Rows from block 3 of the decoder, named by matrix and row number. Rows with one number belong to one channel. Each number is 200 + 30 x the weight over its row's rms, rounded and kept within 0 to 999. All counts start at 0. After the name is the row's rms in percent of the matrix's.
# convs0: first 3x3 conv (decoder.decb.0.1.convs.0.weight, 96x96x3x3), inputs 72-83, a 3x3 kernel for each
# convs1: second 3x3 conv (decoder.decb.0.1.convs.1.weight, 96x96x3x3, transposed), outputs 72-83, a 3x3 kernel for each
convs0.12,104,255,256,211,209,198,184,212,180,150,218,138,202,164,136,212,176,149,220,231,272,180,221,196,209,204,213,230,180,232,213,163,206,215,206,153,150,192,157,144,172,179,166,212,228,182,196,206,190,188,274,225,152,219,202,203,191,192,203,187,171,206,179,175,191,132,199,159,58,144,172,147,162,211,194,194,185,173,196,204,271,232,238,201,232,249,194,243,221,200,214,188,227,203,228,228,193,204,211,170,213,267,200,212,303,172,219,201,175
convs1.12,106,216,207,197,200,218,185,207,187,202,152,197,169,125,192,155,184,177,188,157,286,184,180,320,184,211,216,188,247,205,200,284,151,166,197,162,147,182,223,174,157,188,217,203,267,214,278,259,247,181,160,262,231,235,206,188,201,213,196,188,189,205,194,199,240,250,275,314,217,215,202,194,233,209,212,208,205,193,185,195,213,190,206,149,180,201,164,164,198,172,147,214,240,194,213,245,193,189,188,212,129,86,153,252,97,182,172,148,230
convs0.13,101,196,204,219,210,176,193,183,165,183,201,212,170,215,180,218,169,212,225,237,197,213,202,197,261,171,215,210,217,262,237,210,234,255,223,201,249,221,230,204,198,199,182,197,216,182,185,186,209,205,209,169,212,216,174,195,196,192,178,196,195,229,215,198,221,251,227,188,147,170,153,177,190,194,219,209,204,179,170,191,145,143,206,199,220,212,263,259,234,290,250,230,193,154,201,206,203,219,229,223,179,166,217,160,182,228,203,243,224
convs1.13,110,191,212,202,200,206,212,212,202,198,211,198,185,242,183,196,215,164,185,183,167,221,212,225,198,201,245,155,206,181,185,234,203,191,171,166,211,200,157,214,173,176,179,219,271,208,152,105,212,168,174,272,228,291,260,199,194,210,184,183,185,192,215,186,163,168,180,128,174,207,213,205,187,175,218,207,182,182,194,188,182,196,167,140,172,170,250,203,212,223,269,165,53,198,231,162,223,217,284,227,201,257,200,196,255,175,167,202,187
convs0.14,112,235,225,224,203,167,203,188,164,180,198,185,201,180,194,189,188,195,215,223,309,258,183,223,183,215,159,171,220,241,233,128,143,187,203,192,237,210,178,170,183,147,183,149,186,182,173,193,173,198,241,190,159,190,165,193,202,194,221,192,198,153,191,167,198,202,210,178,169,217,228,272,251,197,188,215,245,241,239,160,176,192,222,221,183,191,140,178,175,173,168,192,196,239,194,220,241,208,251,233,203,243,193,192,78,189,197,242,197
convs1.14,097,206,216,190,209,244,172,185,181,175,166,160,184,156,209,172,191,198,200,203,197,221,164,201,173,182,121,159,195,222,176,227,240,218,165,130,164,179,210,185,212,188,220,197,162,191,217,186,183,176,156,175,215,164,262,201,212,205,206,201,203,209,212,212,190,201,186,196,213,258,184,221,155,213,209,224,208,208,201,227,221,213,172,124,164,227,189,199,146,164,214,182,196,193,200,186,223,201,141,213,196,177,224,201,205,161,173,179,202
convs0.15,107,143,187,171,165,194,192,180,227,214,240,225,195,233,142,178,199,205,207,243,246,229,193,215,183,216,216,173,227,215,206,234,243,211,177,171,212,239,250,202,227,164,183,187,160,174,241,245,220,208,193,165,181,178,179,213,195,229,193,202,214,175,182,169,204,207,201,191,202,178,157,176,195,184,200,185,176,134,172,189,189,217,218,264,196,201,268,249,245,174,180,195,209,186,212,252,195,203,205,199,224,246,234,188,215,173,211,175,200
convs1.15,110,198,189,208,197,187,202,191,233,216,211,279,182,214,175,234,218,147,226,248,211,189,241,144,199,177,111,201,198,173,204,160,164,205,195,257,168,201,217,192,226,222,218,207,155,195,221,300,206,244,277,220,231,55,90,190,208,178,218,205,198,216,176,196,211,195,200,175,183,182,176,245,231,217,186,200,230,173,205,220,160,209,260,284,219,220,149,197,196,102,187,238,250,190,204,196,183,201,237,160,247,233,234,105,169,238,182,205,167
convs0.16,087,205,222,208,215,178,211,199,209,184,191,220,126,251,181,103,235,177,196,144,217,187,227,270,175,215,212,188,226,207,232,217,249,221,163,186,175,191,210,246,186,166,205,202,216,197,220,242,239,204,177,222,165,144,147,219,215,236,223,207,200,205,174,164,185,205,212,204,162,189,183,197,246,200,174,168,221,172,147,187,141,122,220,185,217,199,252,132,197,225,182,169,186,197,192,230,199,201,231,198,171,185,218,217,157,208,194,160,184
convs1.16,102,202,183,213,202,200,199,204,201,196,199,186,233,130,180,218,209,222,243,198,197,176,135,176,187,122,283,185,198,202,214,213,143,191,208,197,209,190,199,191,189,212,188,206,177,172,193,243,247,162,60,269,182,193,242,197,184,220,200,187,203,197,209,224,195,187,203,178,262,220,229,235,252,217,228,206,195,204,207,165,209,161,208,265,237,159,107,225,229,254,197,195,195,228,198,174,189,205,227,223,186,155,199,214,106,215,224,175,211
convs0.17,089,211,193,221,217,176,219,208,170,221,215,191,259,166,181,192,204,144,243,256,226,237,211,220,179,210,186,212,150,170,174,176,200,231,241,230,221,199,213,214,195,183,208,197,213,203,233,186,178,173,204,200,213,285,239,240,234,226,192,221,194,215,237,218,183,192,148,216,177,231,183,179,153,234,240,214,226,223,192,194,236,173,142,164,176,156,132,218,201,192,204,224,209,248,221,215,190,218,168,221,237,189,182,246,100,165,230,187,187
convs1.17,073,217,218,183,185,205,199,228,217,190,142,175,167,194,201,215,142,208,191,198,130,209,151,165,138,214,209,205,194,174,181,192,219,203,187,186,212,168,185,221,128,180,221,165,144,221,152,181,220,166,176,215,179,230,287,203,192,180,214,169,215,198,185,175,195,203,229,193,225,192,217,191,206,173,159,218,170,214,228,167,150,213,225,174,214,202,265,223,238,257,227,214,203,131,216,247,150,228,196,204,180,188,238,176,326,138,194,256,218
convs0.18,104,197,211,216,212,267,244,202,215,206,222,176,230,213,104,227,181,188,219,164,170,238,133,166,232,192,186,205,237,206,211,150,148,219,197,211,238,200,164,173,238,194,133,232,213,167,194,169,195,251,196,181,281,231,193,223,232,212,191,216,183,205,213,177,207,197,185,179,228,184,167,118,195,161,204,214,209,237,204,175,241,219,207,166,177,175,206,162,175,192,148,192,180,203,188,206,188,175,197,220,211,231,198,177,219,224,204,167,215
convs1.18,101,210,220,206,173,195,223,211,218,191,189,210,233,236,175,213,246,205,242,220,199,213,249,209,195,196,215,228,172,241,239,150,250,192,153,236,242,219,216,161,231,193,159,224,210,185,188,175,145,246,178,109,235,241,225,192,177,191,204,222,201,198,223,197,215,232,186,204,169,233,181,214,171,217,185,190,226,150,198,263,211,207,221,226,181,263,157,184,217,209,184,180,154,194,287,262,212,196,228,203,211,215,170,174,169,139,208,183,166
convs0.19,089,201,176,217,209,192,177,209,192,214,229,167,203,229,225,165,184,163,276,247,236,193,160,210,185,174,217,273,177,161,214,174,235,246,197,122,154,201,216,186,208,211,201,178,211,246,183,200,196,184,224,222,215,218,188,178,171,169,223,239,247,207,210,216,195,214,217,155,175,170,202,204,198,192,204,212,215,167,202,199,189,243,174,178,174,214,173,241,196,229,112,209,175,198,237,218,177,201,223,232,211,193,177,229,281,249,179,153,198
convs1.19,102,199,187,212,197,194,179,200,209,205,152,173,173,202,175,186,202,218,208,184,251,209,210,168,191,167,171,188,213,162,187,210,179,190,218,232,238,193,201,200,188,255,205,170,177,160,215,227,167,125,252,170,200,179,205,191,187,197,208,190,186,199,215,196,185,146,200,247,202,208,204,221,219,205,160,199,187,180,219,185,195,214,257,211,162,105,117,145,219,182,214,238,203,227,214,253,169,256,216,210,217,236,196,171,86,201,222,198,232
convs0.20,117,163,236,198,195,198,203,199,221,216,247,189,197,222,42,203,217,195,209,234,207,185,203,297,132,191,239,199,205,151,187,242,229,196,209,147,229,216,212,209,232,209,195,202,214,210,220,219,210,168,185,224,192,234,190,189,175,205,211,215,207,182,203,199,191,171,182,186,118,204,229,181,230,188,188,201,144,181,141,157,181,143,203,166,234,194,212,213,192,206,190,176,193,186,208,245,226,212,227,178,219,193,211,252,150,195,195,170,185
convs1.20,123,195,192,203,189,207,199,186,199,204,190,207,203,188,160,164,217,218,176,166,179,190,187,280,202,226,180,209,220,223,208,194,286,145,190,180,158,213,188,203,203,159,232,224,169,211,198,188,191,158,166,160,194,235,214,212,207,205,217,196,196,192,216,202,188,190,191,192,173,229,225,226,222,180,165,189,217,157,210,210,157,224,190,223,212,192,231,234,180,317,230,187,191,235,233,158,213,214,204,220,188,216,222,173,281,231,221,171,210
convs0.21,113,195,204,179,167,199,216,197,215,217,182,222,210,243,148,214,169,198,197,231,210,139,190,235,192,207,199,232,214,188,227,177,143,197,208,177,191,191,198,227,195,171,152,212,209,189,200,218,153,187,243,177,210,188,195,215,219,191,181,222,200,186,179,191,201,157,205,202,224,282,171,141,138,163,186,199,193,212,239,196,198,214,193,265,173,210,204,208,192,188,206,199,224,183,180,206,166,202,195,196,255,118,222,181,190,129,256,151,253
convs1.21,108,205,186,210,162,217,210,197,214,183,169,193,223,144,192,206,229,165,168,186,230,188,220,144,260,224,178,214,252,180,200,228,125,200,168,201,223,214,171,187,230,158,218,226,187,219,250,244,191,182,126,257,223,118,202,208,200,202,199,222,201,178,236,202,213,228,187,134,229,236,152,222,225,186,222,189,227,214,159,186,189,205,200,243,218,201,219,190,239,185,195,193,198,176,206,172,168,214,238,188,182,178,187,184,261,221,150,256,150
convs0.22,099,189,247,180,256,222,204,200,244,185,155,186,139,208,220,177,172,159,207,190,189,169,201,253,176,238,235,180,204,186,196,195,213,194,188,207,185,228,186,209,219,198,199,199,198,190,228,191,250,221,203,179,241,197,200,229,190,256,175,173,212,227,182,220,249,232,167,218,191,186,135,161,214,198,158,243,218,200,219,221,181,198,231,151,133,226,194,121,188,219,203,195,200,186,171,167,170,204,130,192,120,208,198,184,171,208,160,222,197
convs1.22,099,213,177,213,176,204,200,200,173,225,216,158,234,162,169,223,219,215,176,205,211,201,228,227,193,165,226,155,194,181,190,249,162,170,166,204,177,211,165,180,211,197,152,214,170,174,221,197,120,168,238,121,163,161,203,180,201,178,198,213,213,185,184,185,223,191,211,179,201,212,204,215,182,192,191,144,194,178,176,181,227,150,243,222,202,234,257,223,253,243,177,187,208,233,147,191,214,222,149,227,205,189,248,247,243,218,219,156,198
convs0.23,078,150,183,153,186,206,154,130,147,139,224,171,199,228,185,220,207,180,178,182,219,200,148,187,225,140,202,224,155,177,190,204,181,197,228,247,224,195,210,226,185,229,241,196,228,206,237,222,209,188,195,181,226,234,168,209,199,226,162,132,163,223,183,223,142,158,156,205,187,221,211,214,181,246,199,247,205,166,199,263,192,243,237,258,204,244,215,234,220,213,174,223,236,207,197,191,186,203,244,187,209,222,206,203,257,203,195,228,192
convs1.23,070,226,211,222,220,182,181,223,187,230,207,181,195,245,201,176,256,167,184,206,216,199,222,222,180,185,150,210,171,218,196,184,193,159,178,177,167,164,157,176,179,193,173,157,157,157,198,190,231,191,240,234,231,215,232,168,210,178,214,203,192,176,204,167,203,190,194,250,256,254,247,262,264,127,158,127,160,190,184,144,167,160,189,203,225,176,209,244,228,163,243,194,212,211,208,235,206,181,199,161,249,217,237,254,162,209,205,135,242
convs0.24,094,187,195,200,160,183,166,165,216,210,198,246,256,172,275,300,172,237,225,219,128,308,251,169,294,197,253,245,193,241,217,169,200,197,160,218,157,200,172,163,177,202,149,192,173,134,196,192,202,202,219,225,201,224,183,185,199,179,201,201,195,191,198,203,210,228,250,197,186,154,218,237,224,203,203,162,208,212,190,217,226,189,158,132,232,154,164,279,151,144,249,173,162,193,199,204,224,206,187,211,176,174,241,170,167,273,136,199,213
convs1.24,092,184,200,210,180,186,184,198,209,175,212,173,186,203,174,212,216,170,214,232,198,248,186,158,230,142,186,210,174,187,193,189,198,211,168,301,178,182,213,236,219,218,217,192,218,203,192,213,210,237,275,173,231,190,198,209,191,205,206,206,205,207,206,203,268,255,198,230,246,156,226,177,190,221,182,216,184,181,210,190,184,196,207,233,200,143,192,165,155,222,178,264,220,226,238,146,233,205,151,255,214,178,235,115,189,159,146,194,151
convs0.25,110,201,156,177,210,166,161,240,217,196,228,195,263,246,204,204,201,225,207,209,195,257,224,190,237,217,194,217,227,185,190,174,140,181,158,167,199,220,217,196,215,180,186,182,146,197,204,235,221,199,207,201,175,192,210,213,202,222,204,193,192,141,181,185,203,197,181,209,199,194,197,169,173,194,205,248,144,170,208,168,170,211,159,197,181,161,241,213,189,211,243,185,188,177,228,172,195,206,228,206,224,240,199,156,175,190,124,224,251
convs1.25,116,219,195,192,207,195,208,197,206,199,201,244,189,204,189,217,165,187,195,177,227,148,180,205,133,193,231,222,194,164,157,196,204,196,243,188,178,207,227,185,189,215,221,167,143,210,186,259,242,176,192,298,139,112,247,195,188,184,183,178,207,202,184,204,196,198,215,154,160,231,240,219,203,187,216,203,202,242,217,151,220,196,232,248,324,225,132,237,187,197,291,221,317,250,157,170,226,171,142,168,208,203,243,202,146,148,260,211,156
convs0.26,116,211,170,181,211,196,199,245,224,204,172,76,207,249,264,168,199,225,202,224,227,222,225,221,201,225,191,195,200,193,192,170,215,203,160,188,232,196,198,218,202,182,218,232,238,231,211,172,222,154,226,174,216,177,203,217,216,217,180,224,227,188,193,215,188,183,190,193,179,201,221,244,181,200,201,236,208,222,209,182,198,217,189,217,177,164,194,236,232,208,210,225,221,203,194,204,227,191,220,226,206,183,207,185,170,185,205,205,203
convs1.26,107,185,200,184,200,201,209,203,196,204,204,193,198,215,177,140,225,188,141,201,207,171,233,232,249,209,204,183,186,193,154,218,158,154,211,207,183,228,227,219,244,243,238,203,224,231,209,180,166,248,285,292,192,175,198,194,225,208,182,230,205,200,184,207,175,194,154,177,114,216,209,218,194,190,184,176,188,182,195,201,205,163,154,184,199,140,258,226,155,168,132,195,185,207,172,103,170,209,185,143,152,176,228,191,233,217,210,176,206
convs0.27,103,183,186,204,182,187,214,193,214,202,150,183,197,186,248,179,176,180,185,252,223,176,185,188,206,208,222,245,188,225,197,200,207,192,189,180,187,193,188,176,155,173,202,173,202,191,231,177,158,197,208,190,166,193,241,188,198,214,170,195,201,204,229,228,174,204,210,193,177,151,188,216,219,176,231,222,183,270,193,207,244,226,78,105,213,123,146,305,200,178,246,219,178,188,228,195,212,186,189,241,115,147,203,88,160,195,153,119,229
convs1.27,087,206,181,188,196,181,210,202,194,196,169,200,199,147,178,174,198,142,170,179,157,139,188,135,89,202,183,151,193,161,197,163,205,193,187,195,156,197,210,199,213,141,225,198,123,185,184,199,180,190,137,168,278,215,155,233,212,195,244,192,169,238,189,188,179,190,162,207,151,209,213,206,200,186,212,208,200,174,208,211,166,213,226,217,200,177,182,182,166,208,199,212,202,160,239,96,188,238,180,174,199,265,255,175,231,282,207,220,242
convs0.28,101,169,184,185,171,196,190,195,204,254,147,174,172,132,8,121,158,117,193,202,194,193,189,112,215,164,157,222,186,187,208,157,171,236,187,218,224,233,226,196,180,240,214,192,222,205,204,227,214,199,217,251,197,182,178,208,196,205,190,195,215,193,223,214,203,196,200,180,158,200,181,212,206,167,194,203,230,208,195,202,212,193,168,196,147,166,238,150,146,179,120,193,191,158,204,186,158,197,158,192,215,190,190,234,165,255,219,141,228
convs1.28,096,177,206,196,214,209,198,202,197,189,270,192,215,271,185,193,185,173,206,174,188,217,161,167,258,215,207,231,170,255,212,152,216,207,187,174,201,215,185,202,252,222,199,198,187,208,284,203,165,274,182,176,153,179,221,203,200,184,217,199,204,196,186,207,270,255,245,187,225,173,135,180,183,215,196,213,172,176,178,231,203,187,248,281,233,215,222,157,207,252,212,298,254,196,252,162,135,207,211,224,122,170,231,103,154,185,176,180,226
convs0.29,111,177,185,208,182,202,214,187,201,200,218,232,189,216,251,236,199,166,180,219,264,246,207,228,186,194,204,183,268,207,169,213,120,187,171,155,135,185,188,223,184,214,218,187,220,212,188,202,205,221,218,195,190,198,209,194,196,190,181,185,181,172,195,174,165,178,210,190,169,236,152,165,247,190,190,163,202,209,163,179,166,147,165,238,182,119,231,171,143,184,183,235,224,272,223,161,245,172,195,200,153,225,229,180,192,194,159,176,169
convs1.29,101,221,187,212,232,174,202,209,166,214,183,218,190,179,214,167,165,214,202,192,235,240,241,145,211,259,142,218,258,211,230,238,196,216,169,173,201,159,174,189,168,160,135,147,180,161,183,185,204,177,173,158,138,184,149,210,210,205,222,200,212,232,185,227,189,177,173,211,206,148,215,199,203,206,201,204,240,220,217,215,219,204,166,157,134,245,217,207,195,114,175,229,209,203,252,175,206,236,173,203,200,174,203,210,149,253,238,182,256
convs0.30,100,203,204,188,237,182,171,234,225,230,197,71,183,203,96,165,226,186,231,238,207,207,203,223,147,180,207,215,212,196,204,191,252,249,199,216,228,141,188,177,156,175,208,208,176,192,209,239,206,251,273,241,197,196,181,181,182,191,188,190,164,200,209,206,189,171,197,193,135,193,210,231,186,179,172,181,221,225,225,217,208,209,249,182,152,259,141,221,169,175,191,214,213,216,191,228,197,176,212,208,180,232,261,170,143,184,214,178,227
convs1.30,112,190,193,194,210,215,191,199,202,202,192,221,203,270,199,203,225,188,201,203,208,186,218,206,184,229,186,225,204,226,265,224,255,166,162,176,149,250,201,174,226,198,206,229,231,196,255,264,223,150,178,221,163,142,217,200,225,220,182,182,215,195,198,212,222,241,229,177,220,265,216,196,204,188,188,191,187,206,194,203,204,187,250,238,246,214,227,254,197,233,217,221,224,230,215,198,209,186,185,176,144,140,213,210,170,147,239,232,149
convs0.31,092,174,200,210,190,226,193,202,230,182,182,219,175,176,254,228,185,215,184,186,172,197,176,228,224,230,222,212,226,167,227,192,169,167,221,204,144,196,188,189,198,177,137,183,233,147,204,237,229,242,270,202,251,264,215,208,200,186,210,191,159,180,172,177,238,204,191,238,279,190,207,135,163,225,209,200,250,185,147,252,228,208,180,177,220,240,264,150,139,188,225,212,221,220,235,223,178,215,179,195,153,173,150,180,243,191,170,291,192
convs1.31,099,208,188,200,184,178,191,197,205,192,165,194,199,200,215,226,174,179,204,183,165,173,217,210,170,211,236,219,186,139,204,222,210,259,178,231,223,206,200,197,193,239,191,188,198,204,162,208,204,254,343,251,180,196,248,203,210,215,194,215,191,198,225,182,211,217,206,203,151,188,189,183,198,218,189,173,196,196,162,196,210,199,171,210,179,238,152,147,188,175,209,205,196,190,110,237,248,192,217,223,181,255,222,192,278,192,183,219,192
convs0.32,089,209,207,195,210,208,185,185,188,187,202,194,164,242,142,141,210,168,190,238,195,169,213,187,198,157,175,209,195,232,226,218,276,250,229,239,198,165,193,199,195,193,175,204,215,180,221,155,228,201,198,234,211,276,248,154,181,187,189,227,219,193,228,256,169,192,181,193,226,205,182,180,214,163,169,190,197,169,169,203,149,152,161,139,192,170,206,179,195,290,242,210,156,232,199,233,221,207,231,204,170,166,196,200,175,186,191,249,201
convs1.32,108,201,198,196,180,200,202,201,196,203,188,170,230,157,178,200,201,194,240,188,241,205,209,249,217,215,183,199,214,212,183,183,207,191,221,189,230,201,192,201,199,256,187,196,197,179,137,216,179,192,260,206,199,198,161,185,195,191,197,247,198,182,210,188,190,187,226,175,291,221,158,162,208,191,188,194,213,194,190,231,215,224,160,183,233,240,203,242,240,275,211,126,186,155,139,299,174,132,173,174,210,226,207,219,228,183,184,181,178
convs0.33,122,193,184,188,180,225,208,165,195,190,176,147,185,168,0,217,181,126,224,219,213,202,128,75,174,169,164,184,170,141,174,208,184,174,229,179,189,190,210,216,206,234,199,230,216,212,211,250,208,182,282,236,160,268,213,184,207,199,198,219,194,182,204,184,200,181,196,203,217,194,186,161,183,189,188,201,198,206,193,164,191,195,172,167,211,211,262,196,204,223,175,173,211,184,219,224,204,173,211,213,198,267,222,160,162,244,187,145,226
convs1.33,114,219,196,226,189,173,230,212,209,220,242,204,195,203,212,228,192,182,218,194,149,216,183,62,166,199,178,184,204,200,206,170,132,180,216,191,200,163,172,196,208,189,171,194,182,179,158,121,175,120,118,175,164,184,179,204,191,191,206,207,224,206,208,197,221,215,197,226,251,208,223,204,225,208,206,212,187,215,189,186,183,175,219,226,209,160,153,223,224,220,195,228,197,208,223,165,228,241,213,233,256,254,228,169,227,207,266,283,259
convs0.34,094,190,191,183,196,155,182,217,164,141,211,195,194,151,193,176,163,215,178,180,185,241,141,197,232,198,166,222,177,204,213,192,205,251,207,269,260,191,193,211,196,187,177,174,162,165,248,217,206,154,193,169,213,199,177,184,192,177,242,192,185,235,209,179,192,182,151,301,182,161,196,192,124,200,199,209,215,203,200,226,198,208,164,100,150,229,149,208,242,197,135,219,203,220,222,230,253,213,216,201,240,228,227,209,227,158,210,242,246
convs1.34,082,205,201,220,228,213,191,183,195,197,187,159,155,192,179,161,139,131,120,198,279,201,229,216,187,157,207,184,182,201,233,220,176,141,212,224,213,199,182,168,174,204,196,154,176,187,176,188,203,209,206,161,201,158,173,175,185,214,195,180,202,200,176,191,218,227,219,213,245,267,209,222,214,175,162,212,208,195,246,192,228,192,232,238,215,187,173,164,280,169,189,214,221,197,190,276,148,166,195,154,227,224,207,223,151,188,187,207,216
convs0.35,110,141,130,129,158,179,212,198,248,239,173,184,211,165,107,217,216,198,220,167,209,217,148,187,191,286,220,157,186,160,194,193,215,194,229,276,253,196,205,179,229,207,187,193,136,150,205,215,197,220,224,193,215,113,152,238,230,216,200,157,198,179,189,193,194,179,178,265,242,198,242,197,200,203,193,195,229,186,204,188,179,178,202,170,169,246,247,194,230,196,194,200,177,215,179,237,199,245,243,175,188,222,190,180,171,166,212,246,236
convs1.35,111,196,183,208,208,228,232,184,178,183,181,166,196,212,131,167,186,175,177,209,122,185,219,127,211,173,184,237,158,183,191,188,250,251,198,236,175,192,247,236,219,204,210,194,175,184,179,280,216,191,224,140,223,253,184,204,212,206,208,202,185,206,204,214,155,191,150,185,198,201,193,198,275,209,218,211,209,199,203,197,202,210,236,212,169,212,212,207,217,234,225,237,243,205,205,172,169,175,189,177,194,87,156,154,196,137,142,217,190
convs0.36,095,238,214,196,219,192,179,129,157,138,195,202,205,216,147,184,143,213,203,162,141,159,228,203,210,186,165,222,177,203,212,188,264,210,218,239,202,204,167,216,180,201,223,199,240,196,230,216,205,280,235,234,246,200,172,206,202,219,161,152,220,194,175,178,214,226,216,220,197,176,210,153,193,227,190,198,186,262,176,224,146,177,254,135,196,194,244,271,242,117,203,193,216,200,214,185,234,188,213,184,208,167,191,181,179,180,171,174,207
convs1.36,094,190,190,204,214,190,185,192,207,217,234,214,175,236,249,179,181,213,257,175,280,200,252,245,221,210,203,211,200,283,180,243,134,183,216,198,188,165,211,201,204,209,183,199,219,207,243,298,107,205,270,216,188,217,174,196,182,188,208,191,196,189,196,207,186,239,200,189,140,190,176,199,189,161,219,172,159,154,190,189,163,163,248,174,206,183,333,218,219,233,232,179,183,201,169,246,157,194,162,183,148,215,170,212,236,192,137,222,225
convs0.37,095,156,157,155,188,196,179,175,197,195,169,136,181,157,230,210,192,241,193,232,156,200,208,186,221,222,253,207,202,235,221,206,215,210,228,203,238,202,214,208,229,243,225,218,210,229,210,227,201,172,203,224,202,215,204,200,230,232,219,241,238,204,240,205,170,201,171,184,184,190,175,177,214,172,196,190,186,233,231,195,197,219,170,121,190,176,169,150,200,245,153,200,177,164,167,187,163,127,147,175,198,179,168,228,197,235,184,204,216
convs1.37,083,172,211,192,192,209,201,221,205,198,216,199,188,189,151,165,154,184,188,201,181,171,208,142,152,179,205,209,159,194,160,171,138,139,172,159,189,213,194,173,226,200,181,166,198,202,176,159,162,168,192,158,162,190,147,226,226,212,219,204,225,213,216,217,160,146,172,126,137,161,191,152,182,220,205,220,221,217,231,215,242,234,199,182,198,215,223,215,216,226,186,196,205,241,212,210,243,217,252,258,179,225,230,191,217,219,207,179,222
convs0.38,107,215,198,192,232,206,227,212,136,208,152,149,204,167,256,207,199,249,184,188,88,194,182,157,143,166,207,202,194,187,170,211,255,252,229,248,224,178,201,205,230,202,193,198,175,231,174,258,192,221,177,173,169,174,202,196,221,186,154,211,191,202,216,203,179,223,233,199,205,223,216,191,163,207,203,197,220,203,161,184,177,232,185,228,198,202,214,263,209,179,237,197,161,192,145,253,183,232,200,195,178,204,177,239,201,174,171,145,197
convs1.38,106,211,238,195,188,204,190,203,178,211,198,254,204,233,151,184,240,249,177,204,233,271,199,258,221,222,247,174,233,148,183,181,222,185,213,205,185,198,200,238,197,207,198,204,214,182,199,209,262,218,263,184,155,220,208,191,192,196,202,223,186,178,198,196,206,169,211,150,263,271,171,181,210,224,187,195,193,217,213,215,182,190,225,223,223,239,167,240,224,221,224,174,232,199,186,186,246,170,235,233,273,189,116,253,247,89,224,165,240
convs0.39,080,210,207,205,226,226,203,214,236,229,213,182,163,237,170,193,213,223,184,186,105,144,153,118,110,171,217,232,165,229,218,158,236,199,178,148,121,184,248,213,217,225,207,214,231,214,185,166,120,169,155,201,183,172,184,212,232,204,195,207,196,204,229,193,202,212,229,192,227,243,174,177,181,201,231,147,228,214,155,180,212,200,179,205,218,173,252,195,174,159,120,200,167,171,182,204,177,173,192,179,224,171,213,214,182,197,132,181,202
convs1.39,079,195,230,212,230,210,204,181,219,205,249,216,215,203,170,230,192,157,197,190,225,210,205,256,183,214,215,205,208,166,188,213,193,213,244,176,218,220,178,167,207,219,182,212,195,208,194,110,193,159,192,200,188,224,231,205,224,194,176,204,193,186,212,223,210,216,188,187,238,223,169,223,234,187,153,175,189,155,186,195,154,181,189,202,222,240,148,235,222,217,155,261,237,223,191,245,200,154,311,230,215,290,227,140,246,189,202,173,179
convs0.40,098,168,178,176,183,207,218,178,193,192,213,194,218,160,223,215,219,205,192,182,174,202,226,190,212,211,215,205,219,247,227,147,232,234,158,120,194,202,197,206,170,204,203,208,194,195,173,168,188,182,179,199,176,201,199,172,210,189,179,194,200,143,195,212,192,188,193,224,188,212,242,246,277,183,193,212,203,231,233,203,189,208,230,222,169,204,235,187,181,176,160,202,195,224,194,180,213,224,206,207,211,216,195,176,253,261,177,205,181
convs1.40,081,199,209,216,197,178,215,206,212,228,186,219,182,198,155,191,174,184,203,183,212,236,252,237,170,223,213,184,209,217,216,180,208,208,208,153,206,215,182,195,180,158,175,178,169,190,146,157,184,138,172,225,205,189,206,233,222,211,218,204,224,218,206,217,189,146,170,161,126,188,192,190,202,200,214,209,218,222,230,225,232,213,144,150,143,133,180,98,134,141,176,246,269,227,242,266,292,222,269,265,204,196,190,141,195,225,173,173,220
convs0.41,081,233,190,190,194,230,220,197,207,218,188,176,216,190,27,135,216,189,184,222,129,204,201,114,148,227,189,183,211,192,218,243,228,194,221,289,198,170,194,210,220,176,178,193,198,162,201,187,280,252,165,182,163,190,205,202,217,240,175,213,214,183,190,193,207,225,163,176,184,181,219,218,254,174,193,174,206,201,199,152,186,164,206,306,156,156,255,277,239,141,275,161,183,197,147,205,214,166,215,217,196,208,174,136,207,205,184,163,182
convs1.41,106,199,207,213,198,196,204,207,197,190,215,169,231,205,128,262,228,203,224,210,178,213,180,154,225,230,241,179,204,192,160,184,234,186,190,220,197,217,201,190,237,180,203,192,275,229,238,174,210,226,141,189,168,294,264,220,192,197,206,200,207,198,205,215,173,184,172,191,274,252,151,203,236,197,232,205,177,167,191,187,190,177,238,254,166,151,177,202,209,127,243,177,145,200,215,245,196,197,255,186,251,301,178,101,320,229,183,157,167
convs0.42,091,200,202,190,186,158,167,233,227,209,174,185,185,197,143,151,150,181,231,225,149,166,198,232,225,159,176,148,236,211,215,211,231,198,226,170,201,214,198,156,201,127,144,227,233,206,203,192,147,211,198,148,237,220,217,223,205,193,205,213,215,192,187,203,214,210,202,234,240,246,226,238,225,145,169,181,156,175,203,162,246,233,206,177,173,213,225,162,185,135,171,197,199,171,199,148,251,224,249,244,187,204,195,185,249,190,200,164,203
convs1.42,090,200,229,182,186,165,209,201,202,205,169,158,200,271,323,224,255,217,218,229,254,241,252,163,193,222,181,214,248,217,188,242,181,205,208,228,216,200,221,200,204,189,129,202,214,166,177,161,172,140,212,169,169,154,164,207,211,209,202,188,206,197,181,207,190,193,200,172,75,155,213,192,206,218,198,213,215,192,186,210,203,205,181,196,186,161,195,144,160,138,181,180,207,204,164,135,219,214,178,234,219,164,208,236,187,281,247,267,245
convs0.43,103,181,185,175,182,195,179,183,188,187,191,119,194,140,58,257,197,149,184,221,185,204,243,189,258,209,183,205,206,216,180,184,244,190,211,243,196,192,209,209,184,187,185,236,149,178,204,243,214,168,223,228,163,224,201,213,156,149,249,224,160,253,271,211,207,230,200,188,202,196,239,204,177,193,175,177,183,200,207,175,189,182,173,162,210,198,154,199,221,180,183,190,204,187,235,255,210,214,234,208,216,224,219,147,181,244,210,235,244
convs1.43,118,193,188,196,211,183,199,181,199,192,203,187,215,151,216,198,154,235,219,222,227,217,231,275,182,133,243,174,176,203,188,212,139,233,197,176,225,212,239,189,173,212,188,189,180,191,198,235,171,148,90,284,181,160,228,186,212,203,198,220,195,204,200,201,188,174,185,278,228,192,258,192,215,153,198,223,201,225,200,161,185,182,242,167,197,178,223,188,171,208,225,203,173,161,232,201,169,190,196,177,143,151,257,219,152,223,207,157,180